From a checkpoint of a small image classifier.
Model: arch densenet, norm batchnorm.
Training: 20300 steps, batches of 64.
Data: trained on telescope images of galaxies (Galaxy Zoo DECaLS), 44167 training examples, 29.4 epochs.
Rows from block 13, named by matrix and row number. Rows with one number belong to one channel. Each number is 500 + 50 x the weight over its row's rms, rounded and kept within 0 to 999. All counts start at 0. Numbers have three digits each. After the name is the row's rms in percent of the matrix's.
# conv1: bottleneck pointwise conv (model.blocks.15.conv1.weight, 96x160x1x1), inputs 80-159
# conv2: growth 3x3 conv (model.blocks.15.conv2.weight, 24x96x3x3, transposed), outputs 8-15, a 3x3 kernel for each
conv1.10 115:431536493392438501514445492530506507509508424441500531446512488528436533532450565540348431453463546467553477514474492508505573480545510501480519492512462548557505475493493528496491501519516517501510509498515539534557523543517438558447529510
conv2.10 078:534540535481447428522459431428440479540526444558514414566514541519450524506365500473448410538596505486498443451351529494461506549509514429487500460458505568492487434440458557557474543513412489528547491492488543407398
conv1.11 110:425537494409424484504480514510516499496517433451502501445526508534457557514470598580357445477462572477490478488500464473473568458574488476500483474499476566530458467469520528490517500512491527537516541517515531531542539533530464555466511498
conv2.11 083:537545532488456439541460428432447480552538451566522415540521533492434521470367507491469422542600491505497434443379533505481512546510513434475496470467493571483479440446452564551481543505407498534552499502476553405396
conv1.12 104:438524495407441502505461510526512496508510427458478525449504515544446534512447596603352453472465556516514477492514471494468572484568491488495497503491490572548454480487525534517532478504495535539504547514539526539528556523549465535477511508
conv2.12 086:524523528484455434524463423426449477543540461556513418542520534492438515467358496478458423524594486498486431450369534511470514553528510425471491481469504574511488435447460564555490537512411509529541499502480545409390
conv1.13 129:450526501424447488481518489465522448481495450451509478478526523526483532502484521515331469493455572493459460473498442460471566445560448461467474437463462581530470474462510532484511515508496505502506501506497531519541515523516467551487526491
conv2.13 081:542545571510458451547416443445454480544523453562521439556520524505478550483409531493464404562558497519505476428386528506496500552504506432485508471458495610471474452439445550525461552515446512534563525501500557395425
conv1.14 097:515436492523548509498504461368464435488484535548496489534424462447522479511523325379589527525543488566490526554561505558525485587488528546517515527558571486533538556546457474605549452544519520551424522523506464522468513485554523478484463483
conv2.14 109:441432361493516475397479431517509488476468498461458529417485491443487445429467431560526605501446487532489562481516458458515496434486444474436397515529469404491439518535520469469485474458531463456407467482443427505450
conv1.15 085:496560483523524496523515535411366451506516543514493530515392412565509572521519429445541509474532473483544492457502526475518481591463497469510529498459495458492524555479350477530355488436486521425351509509475470395493445485401436488396502554
conv2.15 121:515478502466483578474522610532541571452460501414411489494473491497496494565564542453499513436448419395395411567569558457492494464486478572569587434487571414475542520555570457454516417395493515487497453469535461512566
conv1.16 122:440528485410441485492468512487528469504493449443510503464508502535458539510469562543335444485459554506492478480492460478475569483559478476483485464480456557536471475461526537498516492510508523528514508508518540522535529525539475546478523484
conv2.16 088:533533544490454443526424424435446460538523447567520425557518547518461531480373510471449425529582484496506452444372533511472509563513519432478496471456489599492478445435456557544476547513418500523541501507497543393400
conv1.17 087:542512510519571482502551523379383362489506531530486497565445448542549546500554429442492550448527507507441439453519427435506513525495453454546479488457520525483518503501462456528419509453532481461419547507499475429479515464425432463407455527
conv2.17 139:540492511495493585508542608559557543489478510429431501513470477564503507598604564473497499472478448409419435559586568494485516477465486580579598463506584452481554558568551497490534447432525553495499495477538497538586
conv1.18 097:509499485512540507521522507319389396502501530540483490540407439506504534534540331395548532469536495545471478482529466499499502559509486510526472515494534532493501556500395457582472500480534531518405539515503470437478515470450447470409453531
conv2.18 092:454430387483506525409502523542540525461454481442431512417478486452498436471542458552534588484441447477452508533560467466508473421469432533506468488509507356459474560587562487467523465424539486445406450465451427523497
conv1.19 085:532572480486550522514525543426377435489527554515467539535396417585510597516553425407513523454527434482526492472474497482497486561456493469513515537469466452484473546510398486526359523462475502414356510507463472418495423478385439494440476520
conv2.19 141:545510526470490579496543615533553569465470509424407490524474482538502504584565558449483502461472442404394419574570569473490522478488492571582610433494579448489553522558569471467518426397494528492501465477537478515566
conv1.20 090:524582487481533518510550570425400446516549562515461526542384439616523611523572465452466523470498427496532516486496521478520456587457491484535539505476462440453514585507410482534385485479470511412379539489497467419474430479422465447416477522
conv2.20 161:543518533472491593504548609537558564474469517439424493519464484555508521585569566446479499453464452397418433565575573478492517470479493565584614431496584446487558519545557472457523436412508535514515488498561490529580
conv1.21 102:444516467435458525490487508476548490504491458437499508500489539518473514496468485456378464502440557445560448485490476467566591449592449457449506466466449594594545408484525570463498532499528522528560471457530568534610507591521516611524570524
conv2.21 098:518542544506454410525407386423438450526487438567518444561542548506493546465404505471447437526542495496511481448369500518487503583524517425473484476466469606487490444430447529504464534516448486513538491499492528389403
conv1.22 107:491514518456490470463511494467536433477467490456534453499545575503494533473528514504388477505468589464440432433493422412488578432584426413415433402416420587548493468413519534455490527499469498482520499511496540512536508530512483556493520495
conv2.22 079:593574621532472479565424487462487503529522500528501483555518496499500555493489567498452422562529513501487482426446527513516517550495516461524556470456504594445496472448479525503478515508493537533558534525524544411508
conv1.23 127:411533517399423509502474499500520494498498409436512514433507498529454536509455537543354435483459560478497475492488454489489566462560489499482502480497468554536487456487499521493508515512506540502498517497503527524558510520525459547469531507
conv2.23 084:523528534490455431528446426434447478547536453572520427557531542509444520489371496475467413534586494496502454440365529505479512550506505425473484467471490591491477433429452564560485553522425502525544501502485563407391
conv1.24 093:449546466435450509494467527560529534484522461457507510461558512548466552496481669607400455463462563521536456479538469494475594498550485460519497480452502556528466478503506551504540468515499554563501532506517533551539551546543444563448546493
conv2.24 081:532533529470452435513469433427461496527546454540498400519521520472443507458362502473468425545613476501474416433360544493477522550531513439481497479478511577524487417435461539558484529468388493546549481503484523410399
conv1.25 115:427536501397413515513460512533510502508513424457508510445519502521432531514453597564348435464461548503526483502512481496481564484546503494496506509504483558541474472502492539489498519510500533525504514509518530542552534528527453547453517521
conv2.25 083:521531532484455437522465426428445477544533455561518419560521534507441513486351496473464414540595487500497441451369524499458507548511517426475486470471507573502487434448461558565482550514412498534535496508473548408387
conv1.26 085:517556485504536512515513527442352438503507558504489512524431440563523574499522410393546507485544465513523521506509541501497481605447508510564539548474516454487534562547355490516351497506496501374348498490494507388524444494386451511410478525
conv2.26 111:521477487453478551493538617533550557467481499399387472489454488502473490586548550448506541439475433391376406575531546456480519483485482562538571433496566416482539505537551467460487418368471511481480460463516475511573
conv1.27 097:501490500498528501539535493363374406501489520544486501543442440480514520523526356422532531470545508550446477502534450509482497568509500485555493520490553507517484569555390483574468468485527503500383527503509464409470522469455464473400455511
conv2.27 098:451428381482503525407521527554540529473459493437425512411459472456492433463522451552544612483439464486455523520550460460510478415474429527479447491513507357456463555569552471462505464427549485446399462462447426519495
conv1.28 105:445532490407448509500455505553520508500506434461502521459522510527449533507468603601352443472452563504527481501511479489447566484560504485512500510489492559537455482492520533509530482491490534548519531529538525546549542534544478555469511505
conv2.28 086:522530527482450421522462427441444473538529448559513415553526539505440512477359496473467418528589495503499431454373532507470516564519514436480481469479508573510482443441462548552478541496413494524536494494472544402380
conv1.29 100:439535513424439523522440508570517542487522445473500533438536499538442535530451625606374444455476531523565464525532493530510540497534523494550527524523521552523481473519497549526521488518494526527502541496541534545549548546543454542454510507
conv2.29 082:520528514489467424516486440431450482535542451546513403539525529501433502486355479462472427526611500496500421471378521513462505559517515438491486465481520547513492418439450548556489530498400489534539484507468545428382
conv1.30 091:516497513604530507544500493413512469496527523531505515517384482488511543539490338386594536528555473521507503498533529517536457552470466504498483495500505482487545520493538484600589487527512503581501542550507457574455552462608591461564462492
conv2.30 098:449438365538545506414483434510513491478457490476475545407496491445513436426495422566523587491437464506494571510544457487540491421485434499462412534530478411474453520540517473483504478482560480452408485496451441519451
conv1.31 097:525483496562550504493529503330470392498487536541492491550419497493523538530512311396563551505541493521452504504527469506494480576506492495507483502492510477491503546506460463607533464542525547595467542489535453463451546486508557460473463487
conv2.31 088:459436383498520532421514497533543535465463516443426536392471485446488432461521441533535600474443464480459533536576466464535490402467429543499444500514498360468478538566552469462507464435546483462430459464478431517495
conv1.32 083:540465499578519473537493476441496516481506522545484545507409463474488491531486359397647533538536437535509547536539564588531445594442517534471481495523511477488556543480560501517625452550493463525515492524500486605471507504647587466565481484
conv2.32 092:440429345523533475407479414506486465484469494473474540420507504445493455426467426551491564496435484521497582473510447479537501426485449467436392530530472428510452506509481471459485476480534479446404486504451448518440
conv1.33 088:508545500500547514520529524369366434500526533537495525551390435563517582525517385412513509460549463479489502464511473465503467546476473486514492519461464467471503549484366469589412474472522530463352511515528484383478496472386420470381464502
conv2.33 106:504462470470509583459540601543556569466453491421418493456474492487508467549572512486509540467460440427413450586587554465488505440478462593569566443495570400467530535565574484459522435397512505478471452476518444529550
conv1.34 129:455518499420462494492498499473529450497490464434521489486518526511479528507496507518328462504460564472470458468493443461478563438561468464459482445479456565538479473476520528471503509518505506504515498495488544519542500519525473561483525495
conv2.34 085:545565583506461458548409440445449469549518444565517446559522519508475542475412530489458417549550496511499465421386519509491502551508499436477511472456484615463480449431443550527464549520434511530567518503506559383429
conv1.35 099:533482484544545518499536488318420423483481537536495502554423453499524541523523301406557541504557471490457476489522481507502477532471488487494470482511515480489512545471412476603517473526528561574430517532506454463478525454523513453466467522
conv2.35 095:449435379505527523389498474515522531453456501457454552390481491430493427439509428559531582494444460510481557535571478464515478405470438515489443486504484349462449525557550469473518468448545470445409446466466418514477
conv1.36 102:475523498443485524477490494461539443513481487429536473502515544534501537509483499489362475512425591475522454471508464440554613450598453432487475448459483613590540421453523575456487512534522506509535450482507578522607505572526494612500576500
conv2.36 094:520535546484448419524401413433450477534495440551504438551519523492465533456391521481455433544541483501494468429368514498481501557510500423475490473449475595465470432419447518492453510492445507524547498498487517389421
conv1.37 106:451540504398439501502473513532519494502498431452496510443507504532432531498463606597367440462462563525523500511514473496491576498547512490502500518504499550551471494490524538495516507523498535537503533506523529525541525538541452537463518506
conv2.37 091:524527530477453423523465423435439475541528448552512411537517530506447514476355490474460418536600491501496439450373531508465513552518511434469485478476494575512486434441456551548478536499409499524536494498478540404388
conv1.38 085:498564475503525492539524538409363427507539508488496540512394427590487596530528402385503485471545448499520504526494541520505464584455508497513528543491490467474523555517371457541386489502467531410378490508489465406485458476390462470394462511
conv2.38 147:541517515470490586497556612535549561472470515420407491522467486558498508602577565459481522460467462403401428575572571479490518467477485570583605432498576433498545521550561467464515433402493522498497476482548489527590
conv1.39 105:451477530443475506536425509495407503525519456514450530474410368471441440515452449450532483434531499523562527535527547564523509480503516536469506494545556485551536498482450460397503498447566444464484470477436451567508456459519322518362466530
conv2.39 104:462446417487429396503417419473424403515482443545536483576564543525480497554485516523478469517508526512519505447421477465454464505501483403484461462468449524485459505491463584541499590578546520493468524483457559472422
conv1.40 124:427519499395430514511440506513516492495510424454495509429519523540443542516435568555350417467466554500501480516501497500488563482526518503509492515510480546524478481491512535487497507526503520513502501501512523523548529531517447549467528503
conv2.40 085:509523531479462432529457428435436471539524450563519431563510526520456516496361499484468423539580504509502446444357514508478521553517513421480482473470488590487484435428448552550471556524420500522548505492478546398402
conv1.41 095:441516509394435486488456497584517542490512437479492511467548472517452516509445668634360455429472528494549460506495509495512535502515509480530525500491478526494513476521459521517466507499509540525495540518516518525537514538524398536414500508
conv2.41 070:554565552477460485534509511436478512519539459510496382571509537531426512552443543415453383494615470425444350504413581483460534540508507491549559440473560532523534425454495539573496499477392514566553490511515544450464
conv1.42 075:544532482513590484494522483351400411478479564535468496567393478492543570489554358359504556477506464482437521492496552477512452560458485491476516480480471457436515536471425479565444464476529544506379538517540478468489539467460464456443486493
conv2.42 159:532514532483502587505567613542555543483485521438445503518460483575506515606596577462477486450489453398410432572581565491499524467473492570586599442507574444508565534537530488482528433425511530501503496488564503546596
conv1.43 088:490528482495514516516488518417363441507519511518495523515393421530487563530495389416532510458539467505527519481527516487502496569486492480513516498477497482504520580506341486563377482500484543472342497505504467382479485456398426469377481541
conv2.43 096:475440437442484561423507578533555563448448497405397486438467485463490460514540497498523568453436438440417460566565522434492483432468434575536518438497543369457495526564570449444508421392500498463453441466512428511549
conv1.44 083:522582487537556494513527542442399447505537555526485545528392435589535612520526424405517527474535420450512457438461509442475468546448456458508492482455442454484501528478380491512373525478495499398376474499476485404479430484404467467440483516
conv2.44 150:545510534477498587500545604541554566477472513431432494523489486535506497575571547454483495461466447401402420570574580476500531483488493576585609432492589449491564520544550475468526433415500533504510470485550490523553
conv1.45 085:536556488542540501508531546440414445501528569507503523531436401564534612494547432381525543462534478448500499442476535465481486542462485454520511499429457451500484540482371485504373494441498491433380494487466502413498447482389430500430482514
conv2.45 129:540492525475486586509534600535546559477470495430423478526492478523504494574574537443484487450464426389389397567578573477494519486492491572583605448485594447484564530543559477465526428413499533499502467475539491509549
conv1.46 099:507470489511534496509517483378397420490487523536499497542427455468510495516523361410532542479545509576465516558559478540485495600496548553576520554558591509531506581566380484590500478558542524504372538514490451443471499507467463480404471483
conv2.46 112:446439370490511489406507474525524516470471509447439517414463472450472435456490433555538630490446492516471542507509454467508490422468432484441404498518480376474439524543516465460479469436505467455396465479435433513463
conv1.47 092:486525506418457507481468510574524503507525470468506521467534521539469553503453681658386456465476561540539478481541484507482594487557505486552473514485531561540442491507511550522534496538497570535519567533538533544541539545556436551474541495
conv2.47 083:520518521473457429518497445420450510537547463544507399508507511459430489445348478470466424540596482503477412441375543495484520534524511441475475478480514568505487419439463545553480520481393492535542490494479536424391
conv1.48 088:472529495496496502531508553391364445511531517503484545497402404551493560543501404424518506462523470513519546499524544521552477586481500504525532510493503460495541552529349453547378496472492534440358513517488481374463494466383434477376481510
conv2.48 108:512463470451484573455531606539557574453445490415388479478465488498493486566558547474508560445438437410395441570570540455495494464475466583553567438507565402475533527566586455446510427385494504475469448459515462517573
conv1.49 094:516465515567549486515513460380479459496489506533490492532408474454526506523517284315559524527534498562479495507573527533513482557482495530519483499523565503490527539509485472612585485501512510542459567533505462532458533471576541468517451467
conv2.49 101:444434361519522485420490438527512488481454482467449532418491489453498450442498437577525589491438463512479554496534452488540490430481435484466414526535482395480454540554521476478504484465541482444384479477432442523459
conv1.50 102:429535469411459496523461511549520522497524445478510522452515508537436530512460623608351451458478555530535485519534488528486593499564511503515513524523508587569465500505510537485512485507498524538507530511509533530537530546524430529448521485
conv2.50 086:521514529477452427520472428430450479543544460552510409541519524493440498470350481480460427531601496504488435443372529494455504542516513429470491485468495566510490440441462552563478531498403492526533490504474534403379
conv1.51 086:518484521585534494531486483421498478483510531544511517523401484452514515542495324378611527513568463542484543521530545563526463592470531517505507513554543467485538557501535500576625457557499471551475505542503467590478510493630589487535467488
conv2.51 102:451447364525535491412485436509495478478466507468470535414489480441492446433470424556513587491429485515492572490530440481537496431489442475442404514520472404491449507518480479471487476464527470446389471492438434523447
conv1.52 087:487546486514531526535527531422362444520532550530473523543395414546503570527544422433516507451535448469524515466507505483499500576470489490525537510473484467511513582514343495533355500467497494429358492494498478375509468482369423474383496527
conv2.52 112:513466480450488575464530609531544566449450499402398485470459478496490481557551530467503542451441436417406440568576551461495498456483467572564579442493575407473536528558575461450507425395499505471477446465522445511567
conv1.53 089:484533480491516513520488524398349441498507522529500516530409429536509561525502399422563506464541481475518493474515494475505493589479468478499487485472486492487528575470313472574398491454482540446368495504520501376481492469378431474370458511
conv2.53 093:476430426462497563419504568535546557458441480422411496418475490442504456488532474504523549453428426448411463561575523441502489427469437573535518455491545370459498526556564456443507434398516489462453438466502420505520
conv1.54 078:517476518482492507491470460610506525499470482500531487509593520498505486489487634729472490432511511526590462549522514561506509509501557551578516575541566477480496522578446544596526547529490563551551613539583509551513572535563499543459527472
conv2.54 075:579565539485483451558557507425454547498554480500480380531504500480409456511412478443481431501606503438438351521419538506476524535532516487512516446499563514512519395439508478542508460431359511565554484508492565503430
conv1.55 088:512541490511547492502498529440365465520495544509494540526417412544487541507521412415557520455521438482530484471476550464498482576460452478484514496450483466491521552478325464527379518445506538447333501499482513388501463471378400506383486527
conv2.55 086:467424414461505550408473556516528543447438468433412492434505506417506456446515457489516541451424401476424469546554514436505500429481436556514496447485537369454501514552555456443502456413506466448451420476490400501504
conv1.56 078:433504509416448505515436514540474509497523455507456512440515420517474475526452627651441445405492447473532487475476489484564443460436477467501496504475460440469598486480469437509450501468494479502460569527476434498435476441493340461415451514
conv2.56 125:542533542486477550533545606530543540487520503471457460568501509569481537605571598424467443458551472403414392571553579495473541489484518557599607419472573477516565519538540509550529481472491550540547522513545537516562
conv1.57 105:436540496397438508497479518542516508504502437463511512438521501557440537516446615590357446475469559494539485497511466499494582487558510482493493484487494564535472481478506544519523499500494536536507531525530527531539540527544457548463521501
conv2.57 085:520531532477460434514461420424439486544538448551514416539527530491435510468354495474458421534604490500489431444372534495466524547523518437482488479477503575504483427443467554555486543500410498527536497505480535407392
conv1.58 100:462541481411453491487479521544517503492497457463492520473549519549464559478460633607366464468462553496541474491514462470484606497567475481503482477475496564557463475471509555495525503530496550537511537516526542538553557543548456551469537494
conv2.58 083:532532534473455428526467426428445494543534457541513410522512533480437506452353497475458417558601473499484421428364537501470524553527512436469488476473501573501475424435452545552487537472398495543544491504489532402394
conv1.59 099:490514538478478470459518479477541450484469501479537437485554552513521502458525514489434507494432595456435353423513384402484587385600394432384406403426413598581489410402564536467472526468468474465555476489452530503554466536485471560539546487
conv2.59 075:564543625514433487573430524510509499543494487511475445494524480409505523447525554534516425573557503468459439420481511543514493574494478504534551532469502576428475488468500525472480487460454533537582510471516543435557
conv1.60 100:502520499475491484430535511460542440495483502454532448521549542523504549449512525499371506530438600465484378450504400405531606453607422419453487440417425582585512436472516561465479488508475524519506468497514536526570510582498493582500552499
conv2.60 085:541546591487442449515391470465494527541499482519484452520515494465485532439466564492454427562534471494483455390411535468485510535491494459506535473462468586450483456441492541486456505460441551545571521522515497374495
conv1.61 099:446521507412437516510449498581516525508511427481510527434536513543438543507454621611382440472487561518545480522526492519478570484552496500495506506501508555536481482511528546512529508511495538550500530508525537552548548539547444552451522506
conv2.61 084:520524526485467430518475430428445477551531453547518419537527536480427500463344484468455412529602488502476430445373539496467510546524523430481494479480505569516492426435462552557483539496399492526534491498476530418379
conv1.62 083:515572479506532502520551534415351444499543543517487542552399476585512621521563439421496519481525428483482520498473527487517452566448493497511513513495455429465508547526382479547398498486495533443356516506527472399466500490404469453428507508
conv2.62 164:540523531473501595498558611539553559473472525437426505515459483563499505592578561451474507455472464399412442570583570479505531475483492569582608434499583445501558519541545476468521434418504536506512489487555502539584
conv1.63 112:437540504416424508498490508489526462524482445461510509466517530526453557500472571564347456469455577509487480487518452474470582468579475470511465481495469589540456489470531526508532480506507547533509534526529531530537552525550460548489505487
conv2.63 087:536524534489449437535440428427451475533537441555509424549515541488445522469378508470448416525581482492492439443363529515482518554519513435468487479462500585491483437433453555543481537498417501531546497497478541392391
conv1.64 109:429534488398438526511460511531519504501512433461488520440518503551434542519451585573354444474460546510535476501525477497477594493558507480501493492493475570546464468492510531486512488498511534538499516519521538541552548541535452551460515509
conv2.64 086:516522520472447430517455413427449471544532455564518416548524540498449513476355500482463419531600496499498437452368530502476521554507512429472483470473498580502483432437461562553485538507406493534540503504482545401398
conv1.65 087:518551510494538503527520529392346427501532540522481555526416418580500576544536435427492504451525459455492491474491501494514460558451484504514500496460475458494532543509384477552391483471508521420352532528505473387482470457395445480389467533
conv2.65 141:544496514477484588497552613543548561468460513429420502513472487554500505597575558466488505465460448412407437571578566480497519481477492574585608437515581434487545541556561478462527440413512526494496469472546489529585
conv1.66 089:480529486413470507514444503587492544502529451473510536473548523540473536497456660641435476452484571540571491522541512507509582519560528525568525545517541559553475516566502559523525493540490551539520552516546534560547539551555464543471519498
conv2.66 085:526527516485466422529501436432458504526547462537511411514491519453412476453352471485478431524600483506487414448375525495480515532513500438465483468487515553521489414428456529544487512473406490535536489491471529429387
conv1.67 102:524521525466515464417522510470536432488482513482510427527552532512550509435538548542404500475470542453435408388510413375503537461548374401417447383380403547490512476402575501520451532486468474474539592504473518507511500507507467517512504501
conv2.67 108:565542595510463539534507597524556538523512518496469479532522481512538555545560594479490408545531465464465409509541566505483516514453482547580625465453556503448538512524534520516516494477484543550580520529575521490599
conv1.68 115:423517495395431509502468516501522498493500440441488520463516508534433542510455571548350438480448567509524466508511458493490586488556499473503505496500482571560474473499504529493501516516503515518510502494506533527560525535540448556455529495
conv2.68 088:529521532483446419531446420431448474543526456556510418558515535513442512475353503476456426532589488496498438439367517505472512557512507424471478482464499582498485436441454554548463544510415493534540499495476539393391
conv1.69 124:408523495389417504497458511504519505503506417448505504444500502528431540519442547525366444472464549478548455505490473498518564479543505497491505488482459547569497457491496535476494512527512518514493485508510533530556516538527463563453518512
conv2.69 093:516523526484464424519438412431436458540520448563518431566526542517448530500353495473452423539589497499512459442351518505459511554510517425476474472461481581490478437441451552540473549511421489522533500507479544398390
conv1.70 096:515484522530519503503523495351396411501478533538484495528422453478504523547502304391527547457550480541447505499524478498478492565478482514511483524522544463502493576509386475579503458538520525543382513519504446450460517471485449457412440495
conv2.70 090:454438380489518530394513508542535531470450502445425532415486487461498436479535447554536606493436463498458534529552476452512472407463423521494464473513508346468468541564546468466496464429532482449401461469450432532494
conv1.71 086:506583492510532502519523543418370446510528519501485555523400454573507592524511397405494503468530449504502521481509517521499461575451511500516532546484497446478526541547353477539365490502495527395363492474485468407482470465392449484384498506
conv2.71 138:532502507463487580491550613527551562464470506418407479503462482539499498589574559456494539454463459405399430570573566466492514470480484572570593434509575433494547519552566466458506423398492523494494470481540483535585
conv1.72 090:525447497539558496516517463383450428492462543524493486540429479447518497508520316369569518511535482577461518546585497571500461573487543562566510539553600483493525539549452474595579472554518487502429549552482477535489524490586523474490444477
conv2.72 105:454447348510521471418501444518512489478469502456448520418481489449481443454485440571520629503442493536484563495517453474509499429473446487439396497529474389475440529540497482472477485447512471449380482490427436529453
conv1.73 100:459537508417442505511460502541512506490509440460507522461545507534452550515452632598360453474470573528508487484526470488472591497579501476524484495482495589540463488496520529517526498518483540537516536517539530548531548529555464543470527503
conv2.73 084:523520527479454422526474430438448487543539456550506408542516525470429507458352493481471415531592474499484421437376532497466520547516512436474483478481512575501485427440454555554479531499402494534539493494469538408376
conv1.74 092:496515477485511519508504516385336472497494534519493524525410448499485529527522370411542526457547468510520518520520517548513488599474518511503487507531503476524503595505327475569441477517485566469330493490501473401490506496415409473363460502
conv2.74 090:450435388454498529389507525515529548450442498430411517418469489443479456481517456526525595469426462478440514522549479423500485399457423532495465454497504345465466520536538443431484449402506480448421435466476422503516
conv1.75 088:489539474491507508518515527395344433498528512518489534516387409566485573536509420416526505455545478497493482482513522501523478537454501496522524500485501466497529549510359497526376489465485524440328488499503486397477471462363430473375466514
conv2.75 121:512478490460490592464538607542554569456455495423407487482464483518498480578583542474498540460450442413400438574582556463490497455473468577574585438498574405478537526550571466453519429392498518479475459471524465524577
conv1.76 106:440526501392435500506448502562500524507517438451480523443535486524441534514460623590360450449464548524534482504529476496503578498560500510539506522507500554543497471524501536496483510504508532517492517501518540538561525550522423553433532497
conv2.76 079:525530520477458421529469434429455478543537441547512406550512530492434508479363488477478422530605491507490428450372534508461513551518508429474484469481514552510489428439465551557484543494408494546543492504478548415387
conv1.77 099:534481495534516499514524485308424399493489535545487489552437439493519544522526294391555527495552484510442478487506431474473488546494471487492479483493520491502464545486440476596504493540519520552451538517529454470440533462487507450448460519
conv2.77 089:456432384503518543400505510541540541462452510440434539401479490432491419460524434558536581492456458503465538526571477455508477409474431518503451492515508348469469548583551470468507454442540483445411452464454431518487
conv1.78 086:536443514571547494532504463376490449494499529556506505545416458437501497520504319382589525522552462567461508502574492552542464576469489520501482497544584487505511543494499495571607451503534474512469507529503464580479487484622587455481451498
conv2.78 100:447431362522522500405486444526510481478458489469466538409492483439499437435497433586517581500432464518480564489528454484525485428481437472457416519525486396479450527531503483473495486466542472441375480486433433522461
conv1.79 133:420528500393441492487473507477528476497492435429498497460510522528445526512459529504347443477466550482504479499484484492495551467557488480474494474486454557550494447476502534476508513522513512509503489494510538527555502549522468548475531495
conv2.79 090:522533540485447435526411417424437462546512447564518440563536540522460535492383503464445415530564503499516467440370519507479505562513512425476489478448485607487484446432437550531466553516427487518543507507483549401387
conv1.80 088:493518479495507517506505521406365443497520526519496511532397404531496552541493370388534510449544472501500502500493509506495473583466505507514497527510502480494498569487339477575419487517499557492360503479511472392457537452419418474371454503
conv2.80 090:487446421457500564429528584528536566460445496422398502451466488480496466538554497501524587470437460457424489563568519442496501415451438573539527443503541359467499537570571466449505444394510493462446444462502439516551
conv1.81 089:519543456503557515519548521404350426499517537526495525558437407564518573519557449443503542444522494523500506474521510493499498564474507502539530520485506492526492543518388497487358506452505492380371485501463490394502434486366422503419473550
conv2.81 122:522485498464471574482534615544548555473459499422394474502456475527494486575571554463500525449449431398399420568563549474477500471477472570572597452496584430477554544557567477454516431386493519473470455461524461517574
conv1.82 091:512480491540551501514545504327466407502486526550496493547410467491525546508523316385541535468537450515446506495527469505498438557466464493513459501507529470443489549505417475608549488526525518564429519508513456474447524454519510464431450503
conv2.82 081:488456393493530548426550537545551520467460486439421527433490485470496439518560467535521594504447461481452523572589496453527496396465433563546499462525524335474483548579541485472514481431530489473407475479460446538521
conv1.83 117:436525493383436509496467505523506503497492421457499497446522502519445522510449561530329437447469550482526475474487484482513560477563479484482503488483449538541494468483481538477473501509501520497498504505513528529552511535523434559438539523
conv2.83 073:528539548482443429525448451434469486531525439564521409579512545528431528533381536459458411526592490476499423440353555483455520545501513452515518454479513576500498445440470564548480538510412507535548511504496552409428
conv1.84 093:504504477489524494507524519368375430492508528521501501535392430509499531543517341385509512459550482512474530531504491523490488558476516527511490518523523466506502579531362479577491456525478532523335518526504448408486514470459434491379458489
conv2.84 091:459449384472511525385517523527529539455446495442419520423478490459492445474530455547523606492437468497441526539566474447505472400461430525502464454505491338466460531558541468454497454410521482441406454471461437524501
conv1.85 118:424521490407425500496447505493515487512505446422500498454503510518431529510454524490357440480460549478539472487493464475535589456580468459471486477471455556577521441486511551458503506513530513520526471501500549548572522545529473573457540514
conv2.85 087:505527537486448429520402405428442458534491435548512431577520549517446532499370507477459424527570485498505461439347523498462510554500503419472485464465497590485482450433440553518461543521438499525537508503498541395406
conv1.86 105:510528489541497512551513529504551533490551503484488561492462523527477520527475474475541488604457517430584601492460548526579508530507496494486514491481459479563575554478614436453628514560511455578589451536492410606375518429598667359674420509
conv2.86 077:533513489591544489522516435513510536534512541529529533534502536526473499551512501518530557503519544473509550499499478539532512513534496516501501581529508562557491537535529537556559527551566538512519552516514559516480
conv1.87 115:436533477408424506511464517517520510506504444445499502448522494527447535508462550561348450471448561492524472490507457473510572481556497475490499491499467554550477442476498547486501512510498533515502514504519529538547530543547455558463527504
conv2.87 086:518520530478455430524438417431444474538524449566511412547522539509436516480351498478471422537596495501504447446369531516462511558513505429479486470472501582503485435446452554549479539507411503530543497502485556399384
conv1.88 083:493487500465493497510445507593499564508533509535518524494547521502485502513488646687495473438506516509623477558492531591554505509502563551593554579552551482517528504559463544555494526517489566541520590503538502540543552510552452530448507490
conv2.88 072:558538516484476432550553477432449542519575479520491400531512504479417456493377467461477437515612507469459372514391542506463522534529507477499500473495550523531500422449508498561510478452355516548555490511482554482396
conv1.89 123:422529499395427501496483503505514486501507437455497510448524527529458546516468554547347434481466551493489493488493468488465570454552480483487488477479469556530466476467517531525519492504503524519509512519510527535535528532538466542479522506
conv2.89 086:529530544488466443535441429436440474550528452570526421551526538496452537472369508469451417533582486498501448438373528505482521554513517429480492482463491607488481441436450557544478550511413504529550508505487553389393
conv1.90 110:430526497401433517499440523480516491504498445434505516450499517536433527522451512493375441476464552485609469519496490501566581482561499492476530481509464558583542445491510552455503525534528515526521456477520534561572529555533465588453541522
conv2.90 096:500526524486447419518418403421436454529505442561524448556526545510455523487365497472442421521557498486507462437346503502467511558509506417468483473461481590499480436427435552519463550508433485518534494508488530403392
conv1.91 098:497487503533544499506540504321463407498492519542492485540407467480511539532518288392550544488540495518461486495522461515492480561488509491527477502504525486490499547500439478609515476542497522559446524534517450478455547465522525446454447499
conv2.91 088:461440364500520521411522500535536535476456498448436529415477484448492428474532451553530615491442460495464536540574476474532487407467430528486448493516491350467456539569553474474507469439550480448400467480453437519489
conv1.92 100:510504512473488474441547493469520443486477522474553434524562554509524543470541525524412501482447563463419375399520395417502581439592388413413429389409406599571491441407566500478467502453503475494540518520454531489537493519520487535527502526
conv2.92 088:583539616511447525545458574524545535565508526498453451518524478453525537509557581524495430583536483476447387454513536519487489527451469521547601483450533533423505529507538563517540511442470564552569514497551518443570
conv1.93 086:499554498517531496523541526400344412524536520538491553535395410570515574520516436409483509451524487524503473462516478476507508557491471481524486529462497501522513539514382467558379492433523523436377519510496475383479501468389439469402470522
conv2.93 137:529483509477481583495545608548551556476464505429416492506465481545502496588596558464493509457460439400403430573575565487490505469479484582582600457508590436486552549569575483474536438415525534486489476472531483527580